Rows from block 2 of a small audio embedding model, named by matrix and row number. Rows with one number belong to one neuron. Each number is 128 + 32 x the weight over its row's rms, rounded and kept within 0 to 255. All counts start at 0. Numbers have three digits each. After the name is the row's rms in percent of the matrix's.
Before each neuron's rows are labels from the 100 clips, of 14848, where the neuron reaches its highest value: "responds to" is what is common among them; "loudest" is the band of the loudest frequency at the time of the peak. Only what is clearly more common there than usual is listed. The data: acted Russian speech (Dusha). In brackets: how many of the 100, against the usual share in percent.
# fc1: MLP up (model.blocks.2.mlp.fc1.weight, 768x192), inputs 64-127
# fc2: MLP down (model.blocks.2.mlp.fc2.weight, 192x768, transposed), outputs 64-127

responds to: emotion: angry (46 vs 18.4); emotion: positive (44 vs 18.6)
loudest: 250 to 500 Hz (77 vs 22.3)
fc1.751 202:161190155137134127119114120096119130101151121110117116183137132154157176114162154133094111154154100169065195149106106140124176135153097202127117121110133142150131138122043126153133171219141152
fc2.751 196:161204138109110121112094153132143121093115116167121181168109163224130151221171084098138123109139088121053122146108127090146133143081130161239080123140158104115127086078084125222145119154142125

responds to: emotion: angry (48 vs 18.4)
loudest: 250 to 500 Hz (55 vs 22.3)
fc1.242 032:112143170081131104101121155118133104070143116140140150160136118066155169150142098085141119169141160137133085162152125051205111143137100092132176167117143141131033133149042097177119142104127136
fc2.242 032:081119126181162125155122163246189123124138085056119159159069112148130134095160144133087113129098122116099169099108112145151160128147121146119110115147142135151174127178176182124112189143111161

responds to: emotion: angry (50 vs 18.4)
loudest: 250 to 500 Hz (53 vs 22.3); 500 to 1000 Hz (43 vs 8.6)
fc1.246 033:100105163129146068110116128173145131158098095177105141116123114144084107121165162076131149090095115133045173224111127175121155126123091145131171081138139096091146102124161166174110104150145132
fc2.246 030:167143148093108148156163112120113101147136117144120118199081110096126095124091152062090124085188088112090127130136153150125101146129097094101139123166100133118151137162135137180123091090163119

responds to: emotion: angry (96 vs 18.4)
loudest: 250 to 500 Hz (49 vs 22.3)
fc1.192 128:113120101115128126180112145105025125135126101138141146129204147137112101144125088140102102143089119120105115140104168123113116104126087134155184131087150146131092164128133124117135100149155089
fc2.192 200:122088142140165138153143116105102136167134174137113077101130122088167093075122154151105131140096132135115168122142190143065117113139087093061166163108152151151072192174138136081138090132185106

responds to: emotion: angry (51 vs 18.4)
loudest: 500 to 1000 Hz (28 vs 8.6)
fc1.646 029:155153116172163102110070098145145121109134142174131095132089157153154137176162171143117110174110131098145191105108098175132135149111114123152153044132118069100149120164169139112118102081184152
fc2.646 026:079125126162169130130141165176180082081107077130151152140098162058100121100125101103117175137136124201066136158131154119167124112154129132149124100091084103130187166162098168100139105127140150

responds to: emotion: positive (76 vs 18.6)
loudest: 250 to 500 Hz (46 vs 22.3); 500 to 1000 Hz (38 vs 8.6)
fc1.209 148:127113123157147086153124099162099135173190152203116121078213166098105095129148147157101120147107106093176105125116097170093143103160138089171111188114124173135080149159144131078126105110184078
fc2.209 162:074109152158111107139133135103135138131131130116184171129169125109150135112132174117165094165112155096152129091187103189129105136127128049201090163161126135177103115164098062118137135167132149

responds to: emotion: positive (81 vs 18.6)
loudest: 500 to 1000 Hz (55 vs 8.6)
fc1.463 030:154100125098127177055040128116074204147201131095133117157121157156122171136081100238145078138135110161139165135162118097087128123151136101128140187144084126115086131082104073089128137215140105
fc2.463 033:191149108110140139126140148046168139094182153132131043121157150163108105146116169112130162131128186146110067117145157111113120117089115099111108172138148130111103134168076084122162065076090131

responds to: emotion: positive (88 vs 18.6)
loudest: 250 to 500 Hz (60 vs 22.3)
fc1.203 132:119150068132122136131147085157120125122151110183064123138175189077122133151156118108042093102112139108129123116135073131131147117152162105231098110132120111135099133137143119122101159117168109
fc2.203 113:113182132097125123110125150091148145087146132108180196153142115161134106089149195130111103163133122051133162113114084164126147097160107113173093062138132097191145122157083115145128177128152138

responds to: emotion: positive (61 vs 18.6)
loudest: 250 to 500 Hz (67 vs 22.3)
fc1.23 038:143122075029108141100156101119120105159134138126203077119167197113092146095114061109081108132101143132125105161133124148130133167146107190139144173143099094096103180095102067079148102123136105
fc2.23 032:105107129128125218170078118074168099065135176137094037146169115057102122104145165153135198125102107158166184104124127171120122142102113115109124141097150127187123093101146134152113084128145169

responds to: emotion: angry (86 vs 18.4)
loudest: 250 to 500 Hz (57 vs 22.3)
fc1.122 128:111127123129144115153135124107082124131176143187096120104196111132093147127182125165073161158129097115126130127152120177121139139186122143151158146089117148133129146161141100126135156162152100
fc2.122 087:143105150127133094146100079161123079080132142104174100151133097104139165086132200126119126157138132098149137087140114176118114141149116123191124138154113173156158089172178078152151150126150131

responds to: emotion: angry (52 vs 18.4); emotion: positive (39 vs 18.6)
loudest: 250 to 500 Hz (64 vs 22.3)
fc1.473 172:150181169132135106142092143091110125106148122149116095145157132193116186112178124157103127190186074146094155135092134147124152142163092210138114144137127148148116136143066078114120176212167133
fc2.473 130:161185125089124141113102086160143119116130128155131148156104132191099172176141112101127136119134078123079142114090111086154138151088149170231098074162129125119154072072095136183169135140129133

responds to: emotion: angry (57 vs 18.4)
loudest: 500 to 1000 Hz (36 vs 8.6)
fc1.587 131:127146128148137123119143112120087173205210127122102137038170118094140150090113128145142148162141109143164119154134097212113139138171143091149126173121087172145121134173111135079153151149125133
fc2.587 099:152123157111128118101161145162134096099127145094146128100136126172137138166166106122113125105127164195123136160142111112100117101111163116238111142117138097094129112078079053134137092142130103

responds to: emotion: angry (57 vs 18.4)
loudest: 250 to 500 Hz (50 vs 22.3)
fc1.254 140:127170160106056077147105109143094128114125126153114109189158149135152152159180112113107172109180110167117104174133130076094095181129166190174078137135168157130067134138122128130117126204175112
fc2.254 208:129111128112186177080178152168138161160130175064116163104086127108169102113079134127119152105116188162125149140152111122173151104119110111069167124101037115103146124117141102158130127067070146

responds to: emotion: positive (41 vs 18.6)
loudest: 4000 to 8000 Hz (57 vs 8.2)
fc1.400 027:158183093103164162111147084104137134098127117106083124111062119167154150108114136135133149113133142066159167189109139088082123106136112079094110098118149096130149083069152094108105157112117129
fc2.400 025:089144136157078134091132123162157132139121131105125150141089137067127134087110156180162194123100108175084157196105125123087092145125107099135148127105135084146142141141103177124109140169146135

responds to: emotion: angry (50 vs 18.4); emotion: positive (49 vs 18.6)
loudest: 500 to 1000 Hz (38 vs 8.6)
fc1.185 124:098150130109120143159121117121060136159182121129120114108210106108123137111128156149113104150111113145150123125146092201102157144172125076163115188120145167160074155170123122074134145155168121
fc2.185 127:128113169095166139138178094115120176162160116080152158142179088093142136115142166133093088143076147115141098098148106171129135104128110080210129091096156160174095167131127061107140154125156121

responds to: emotion: positive (75 vs 18.6)
loudest: 500 to 1000 Hz (25 vs 8.6)
fc1.518 166:075204139125107130138147107111112153135173111119097145107168123160108188138150103073136113132169101155114163154130104147155154170141136120186094123150114132128123112169107114123146182214139144
fc2.518 152:111153119100177165112178107114154137168184165106121080128142124099119151100073141126121083145112118091136128111093096175140185097123097081193120054119058147176099111164165146081171073126123145

responds to: emotion: positive (72 vs 18.6)
loudest: 250 to 500 Hz (93 vs 22.3)
fc1.424 028:130150166085138158129155112132125113124187125123129154130206103173080168101115108181110089121107101132192055141176146060131152189125149180151097140177139087139135151098088184038104157165166148
fc2.424 028:097115108141136192168124109192131146096156136139118102146120071105151085109149099130127116089174129138142130104158074172096141141104179110155131181122133105170058114151124126120152083104117129

responds to: emotion: positive (60 vs 18.6)
loudest: 500 to 1000 Hz (64 vs 8.6)
fc1.77 050:119116144097173142078151160182116125125207158099114152182108137113158133165115104138139115053124108131075225175182084080102157108090201137097110135098109127123142098162162095169167111117137103
fc2.77 065:191152156062117188120133157073126132135125186126131047135108130179112125191176138161130129123135146068108110086151171113122126126139115162151129194119153110099140122118114135145143117103123135

responds to: emotion: angry (48 vs 18.4)
loudest: 500 to 1000 Hz (58 vs 8.6)
fc1.636 034:112158139120138098143104194099160109124150117178152163117092191133071115107161147096092106109168106214118145100148129090123109112165141074145180160139119150143112153150126048114165103197172116
fc2.636 032:153169169073145156127122183128171104166119153153179120177120166119122119113119138146121140139113158083126150153131178150109090136128108117141118172129103114118172130164119091144128085074136144

responds to: emotion: angry (88 vs 18.4)
loudest: 250 to 500 Hz (50 vs 22.3); 500 to 1000 Hz (31 vs 8.6)
fc1.668 116:138153127119141115121149110117078162162207141129088152081188122107120164117156132152102131148144112119134144155138127191121132142180125142139146155094104176116132129183109108126126163165135124
fc2.668 077:183148127118130134122135108153126096081139104105138111121133102182107187140133158134099102103151149194114116127120124147118125124145118128253127086130121113126158104104110077170136138164156105

responds to: emotion: angry (91 vs 18.4)
loudest: 250 to 500 Hz (46 vs 22.3)
fc1.142 127:113144134139165119133126132105061142127173131155101142095197122132117134127181134152088124143124089131115132144145128173115133151184126134136152146093118154125130121181109100120141151178145097
fc2.142 083:132112146146128110155125095154123092075135123123169088160138089127130173081086181119093086155131106132145141109120124166114125144152094153224145138132108184159166104178178066154157125132148124

responds to: emotion: positive (73 vs 18.6)
loudest: 250 to 500 Hz (47 vs 22.3); 500 to 1000 Hz (27 vs 8.6)
fc1.332 114:158131096116116160156124052125103129131142111195072095142173157079089126134145142123058131131117108110146112110133081148113130146165146128191087145137134141157112135146130142110119169123167099
fc2.332 110:098135128090150117132156111123156168131166147118172216156153116131163072092121168136085131161109123073157121102131068128131175097167121089173111050107131114185121133141111118125135156078163130

responds to: emotion: positive (59 vs 18.6)
loudest: 500 to 1000 Hz (56 vs 8.6)
fc1.82 030:180147160127149142196122115112162150137157121113104096092125150166130174140133127188103100137183124093121206116128145169140156129127109104153137164133081097112114151111159090123149144070139145
fc2.82 031:145136066119178151130113096138135072079122163105123161156101095126119178114134135124115155099122175129095151144136136163140145188115139096133139151099116097160120097122120117110184042134190121

responds to: emotion: angry (83 vs 18.4)
loudest: 250 to 500 Hz (55 vs 22.3)
fc1.189 127:113131122130145107105142131105040142135195128161114138075188121122124170123166117132107144162127096145137127167143112188109132137178143123161137189103095144132119136162111096083144133170159077
fc2.189 080:151109144138125113132151095175129101113141125093154105084150084147080153091117200114125102175130167143136147076111096178137138129136121100220142083142118130126163101131126067158153168127137134

responds to: emotion: positive (70 vs 18.6)
loudest: 250 to 500 Hz (74 vs 22.3)
fc1.716 045:127126139032159124116151132116173165193112146113150094104139087176084170130117083098092167103143121122111126122138100166117098088138097134129136151155121079194085114078143089082156139128135097
fc2.716 046:110120173106145169154176120110109137091136229096098078190128169070097148180125138141131170131101175140162229127154187158104145116127119114136142250109157120097129100143163104149141081118131171

responds to: emotion: neutral (85 vs 35.5)
loudest: 250 to 500 Hz (46 vs 22.3)
fc1.370 135:088141131145067134123144135121151145136113124105107109120108123124126231153127110070181122128158115139096183169121126100155099202108175180153059142168130155114150069139116123158146134240117173
fc2.370 189:160135151131083161127121142092159124158084150129120089097093121145137163120136131120203120170147128119100158107116176147126121162085114111124080155164163148146102121123097135138172106184123205

responds to: emotion: positive (51 vs 18.6)
loudest: 250 to 500 Hz (51 vs 22.3)
fc1.20 030:149128208133124182179146127110119120113132133103094157132146159165092192202119079087134132164064214133153103139171074130103108135103156151134192190107171065083158145090129154122106127118117136
fc2.20 035:121120079084134089129141100180139080108125142199108101164148082147137085158091088098146157176147121199153183096092107141148160166125138108154142220106128083143109148117079135123142100154120149

responds to: emotion: positive (66 vs 18.6)
loudest: 250 to 500 Hz (49 vs 22.3); 500 to 1000 Hz (37 vs 8.6)
fc1.711 129:130092147147168108167119086153076136128190139169125097105182164099109101136190124170082131138114092111162124138099097147072148130179134130148121207129118130147088137133125113091114110099198070
fc2.711 134:126119140153099128129130107109144182170140151123171159088154119100149149073102183123175110170110126094151122076194107182142133171147127039192087134186119162160105095178081079114161124179123151

responds to: emotion: angry (95 vs 18.4)
loudest: 250 to 500 Hz (54 vs 22.3)
fc1.380 105:093137113136148103157110128076047134123147120159120152114204142137146145129137105107108090149133089120111148151110133124126128122144096115189177161113140156121097127154112089107135134159144098
fc2.380 071:132107149127146146142159103157117126176130174107131038110093084079137104073124144154083136112132125125143162132121164143064168096156121151064165117123148122137144150178159127060131125101177093

responds to: emotion: positive (74 vs 18.6)
loudest: 250 to 500 Hz (62 vs 22.3)
fc1.308 157:142081136137161113180107117165108156141165133227097101074168150095090110113174122131094170163101099096141128100103091122091157130156123115138135193118118116139084153144148104108126128114195064
fc2.308 191:152153148137097115130108082100148171185140151139161138100149132090146161073103184119163099176122109069150100084181113179149124196140122061184070145189121179148098091183103107109172124178130157

responds to: emotion: positive (69 vs 18.6)
loudest: 250 to 500 Hz (57 vs 22.3); 500 to 1000 Hz (36 vs 8.6)
fc1.632 115:122200066097108131161144090129100116102156113167070129139180115173105152147187131114033118113150132132137132093112099134132168120155153115182097134129144125140098147152111102140111203188191133
fc2.632 090:135160138064147108116124097123137176130174166116141182157165124124165131114117166132100103127123112068144122099121049137149167102155121107208129037130103126153136099158135132157142122106128136

responds to: emotion: angry (68 vs 18.4)
loudest: 500 to 1000 Hz (25 vs 8.6)
fc1.244 132:113111117152141128133148103110096158198201132123105154067181111105105132123121126154162154171142106112149133155125087206127147148153145068158110167132097164100137116186134124114157170132107118
fc2.244 111:146121179104129116106101133147137095110148119160114119110138161186072152169183122132129130124111141169114108128133119114107097108117169121234116151111138105098138099092113088111153090123135113

responds to: emotion: positive (50 vs 18.6); emotion: angry (48 vs 18.4)
loudest: 250 to 500 Hz (46 vs 22.3)
fc1.538 142:083125113180162152108138099087081134159182152198108123065194140103143115120129106126109124157105110182115138143113099164083139157154140093137141165076114145149099132156102123072138131142168110
fc2.538 100:099078149187108184124166094196149124137121124095166131074124127087137165108103149061135111116127185169184109127102108153129100157102152099209103154154113135182110121143129059143152066132122147

responds to: emotion: positive (52 vs 18.6)
loudest: 500 to 1000 Hz (25 vs 8.6)
fc1.314 029:146161135109141115143167144087104128168097116140140062105090146156123098077157073131165151099162130135161197123100144144137112118147124098141163105187158102134150121138130081048121115109133126
fc2.314 031:126130155108187159130135142110085123086115172160112121134091181107117112103160147145113131132128156126078175139162135118122114129163103070154124178146115100101172124134103146156156116101128111

responds to: emotion: positive (64 vs 18.6)
loudest: 250 to 500 Hz (73 vs 22.3)
fc1.438 042:184160163044127121105104118109105133159165106147181128085135102122129179126122100086123059130075157160148170119152126086119186118132151154127145167149073107134130149140125104088188102145163148
fc2.438 050:109131115150121188132178084101134134123135171127061091095117176088108130121110149156114184125116171181139162141103124178112122093113101087097123194118144142114174115180146153171125046126138142

responds to: emotion: neutral (67 vs 35.5)
loudest: 250 to 500 Hz (45 vs 22.3)
fc1.466 127:091179124133077138118174146118103176155124143112116155093140111142119224139115094068160082118156113123124154156136116115173129204127162167142083117151113129090173095147083086160132153196111153
fc2.466 128:152155137097082127121112105120171084128141156163151078131106128124142156104145170139185104165160117107104138120089118166113140150098095118199033172173144166173080106127120155132189101187145222

responds to: emotion: angry (87 vs 18.4)
loudest: 500 to 1000 Hz (31 vs 8.6)
fc1.165 100:134139125158145105142121109136066152149180137166086131104186113123132148114177163184109145148129128133171134140130132229110118144196126122137165137108109168120156120189117097136133158146129130
fc2.165 078:168133171122113106120132099144096112101142151135142134101146124157112189124126134113131129144143098137107120125150134139106118148162141136222131114152095135096144085113085078163170114137144086

responds to: emotion: angry (80 vs 18.4)
loudest: 500 to 1000 Hz (50 vs 8.6)
fc1.640 102:165137106159119107193124108160103119197153115171091128082164130130074144134126134138144142174170114128140132106100131198143144158173114124147108127153105192125126114210144086145144196174133145
fc2.640 081:136166157091130105078121117167149086096147155120135122160131162167090145155149151116109164112140128138113152144118098098130130101127141133209118081138123080113150114074087121115141116120147119

responds to: emotion: positive (56 vs 18.6); emotion: angry (38 vs 18.4)
loudest: 250 to 500 Hz (51 vs 22.3); 500 to 1000 Hz (42 vs 8.6)
fc1.766 029:102113176123182081147105082123077152113168091128120160133104157110118122075106133199164117136208088154111143144136112125107151085108163127133132115150121151132197124075107048053161116148126116
fc2.766 029:147127134132139133112113124117133166144171205135122044152138166138094106129114176150179213128133139131129093096165140155109163130088121089155105157104136156100121106174160121167143078133126156

responds to: emotion: positive (49 vs 18.6)
loudest: 250 to 500 Hz (49 vs 22.3); 500 to 1000 Hz (32 vs 8.6)
fc1.710 027:098134125121073119137137088060090136092182173103123116172104215102122182100151063112120102111081145097124106068123148175086158201159127177129139126062137125113133138078151114117122121126165130
fc2.710 030:124115127139116209094068135141114069111136148126147133130118130094139134068153169175146153140140199183136201127100131161128160154106095072144117116079102150184114086165123176147107083118120163

responds to: emotion: angry (41 vs 18.4); emotion: positive (40 vs 18.6)
loudest: 250 to 500 Hz (70 vs 22.3)
fc1.494 044:096129142160118053158119121133106022111145118186142216131131108157040163110134119114109135053109106173146064175115105067118123134140095084128173154157129139078109135161098138199119132172164126
fc2.494 048:155138139097122159132085118140129148117142154068116107236126130120181073149122174123142131082126133162154178077168112183146153149118098121199131143114148119173124136166144105162141126104128163

responds to: emotion: positive (93 vs 18.6)
loudest: 250 to 500 Hz (62 vs 22.3)
fc1.230 140:143136120138108141113091092142129121137130093200134115124140158114109094140146128134074140122110112115087094128118073113098122117129156123210082142115152095118101143101133123086125121103179064
fc2.230 215:124135115107095120110122126154170094112133127152157160135120145173134076111172125172081162144136163113132162112101091089093173112149128152155092099094159071124150154096092125150110164085173117

responds to: emotion: positive (64 vs 18.6)
loudest: 250 to 500 Hz (52 vs 22.3); 500 to 1000 Hz (33 vs 8.6)
fc1.631 027:127129140161104071202202054150115113152126154140146213081141138214074131118181117116052184094093087125111178155132122103170203148139086102134095204108140100115132180132150155105139141142101102
fc2.631 025:134113128081148132167147135130159126140114116149148092156144123103074089087084091134111154078144132154100188132161081179139153133131126149184136138152140130157113131181141136183146067126142150

responds to: emotion: positive (62 vs 18.6)
loudest: 500 to 1000 Hz (25 vs 8.6)
fc1.402 156:105102107172137128129137102127085148218220149177109134032203147108123104112135130125150143169144111129149130108123087167089133169155146071163102179131126166122084133158113134080165112118149118
fc2.402 122:084107162129128165105138112134158122129141118112178116105145127090132149134146174135142110122106159131139160143151107188101087115112167040202089169144137104175100118120082085087142071126152146

responds to: emotion: positive (42 vs 18.6)
loudest: 250 to 500 Hz (57 vs 22.3)
fc1.529 027:149121039139145125145162139133074105085126197173184059153156175177180116084163145125204085144113118161082146157135128075111101115140106135170138160084176158106126101133152155142132091084154106
fc2.529 020:092104128143133146099104148073148167151140121145158161076169107137131149105158129130125193141106173078092166140163145097107096111099150124121092152150140170108175130163048143157127117064160149

responds to: emotion: positive (62 vs 18.6)
loudest: 500 to 1000 Hz (43 vs 8.6)
fc1.266 027:217151095046089137095120129102099160159194168122131083093139169139102141110152084089112092182088120119132126120149144170112132092165152113136190185148134011115114111124152078150084120137125120
fc2.266 030:072159142114140162097115081153131083099161144138140110109124143081145124094144126110148161154087175178121156179116129139116114090115093088146105164087115125123141113121165185169128092115133149

responds to: emotion: angry (86 vs 18.4)
loudest: 250 to 500 Hz (53 vs 22.3)
fc1.169 128:101135134124156117134134132097049142118184145166094128106195107129092148141168121168086131155134105131133128155154128171120131125194123119163152159076118135151113134161124100104121137155163086
fc2.169 092:145100157150133082158109100138126091070140126093185104134134084127127154074119183109119086170119117089137105087146102181126126133155091115218139159138091172166148106184164062161140154123141138

responds to: emotion: positive (47 vs 18.6)
loudest: 500 to 1000 Hz (35 vs 8.6)
fc1.395 035:149161182082142124129103143190094186135155122104144105126108144123181144135084121147137083118133186174102163184142111097061117087131150132115121161151148120171112138155129039111175036138141126
fc2.395 041:134156121086129172090102112055149117107143190128114107100134171170095122128137156177145178144078157106111104164162186109122119101131110121138134143105140149074175104173103126118152103120140163

responds to: emotion: angry (48 vs 18.4); emotion: positive (45 vs 18.6)
loudest: 250 to 500 Hz (46 vs 22.3)
fc1.733 116:152158150125095128165097103095100131145181112181080106104148169178099151125178078111118150164182081143119157114122124135118128179147130146170080155148139144134075114166118136120156175208179110
fc2.733 099:138146115093153118104146077158143107127160170097161080155099150118123125101099182132095169138120141083125166143102097150148174094140122095155143052137079114146150104109137180111147128107126133

responds to: emotion: angry (73 vs 18.4)
loudest: 500 to 1000 Hz (40 vs 8.6)
fc1.290 110:117156098130117094171122125137072121166189130170121117118220125114108151123142158156105130152129123133169108141115079195128150147179122100175118165138123190162086128174123128121123175194154126
fc2.290 091:147131174096145107125142102136111140147154144101145150107169096122117132125138183138092082141134125104142111080139104158119135096157135076219136046134118120135138130100106092105151156111153113

responds to: emotion: angry (97 vs 18.4)
loudest: 500 to 1000 Hz (25 vs 8.6)
fc1.279 111:102098109125149104182099148091050092112136098140151115144177155149126116137134124149086098147107088124122122160095152117121120113169099146161183166083138143150081132143139107103112124156166085
fc2.279 140:190106143110150125165145105141085156130133184081119104089124088115148096087130164126085120140122124133130094110163188143092130127158098119082198160109126165107118170186142098128153131104171088

responds to: emotion: angry (95 vs 18.4)
loudest: 250 to 500 Hz (49 vs 22.3)
fc1.650 132:105092113128138118184102155073038107129113079132149126140198140155109111136123085118108107133084113119104131125095158115113114094134084139177204137095154139136095157121126131120124111138159096
fc2.650 199:123076139130166138158144128110104136163125176136109066107128115075151087089118129161107145131096133135135156127148186130073121107135094095023177159097153149151087186168148145077120087109170110

responds to: emotion: positive (63 vs 18.6)
loudest: 250 to 500 Hz (66 vs 22.3); 500 to 1000 Hz (28 vs 8.6)
fc1.604 029:113054129145115098162089107115100195127192153172122109150115112156177145160092110207110122127108080170151126081154116118075106080124071131112167155100099136118077140085141036121116106143165112
fc2.604 024:185107130060144152147113153131086165153135092097171086125131138103093127133101113115128193162096110097123065164100141168048117120088124121130117134143103139159140129154134103108177071155141181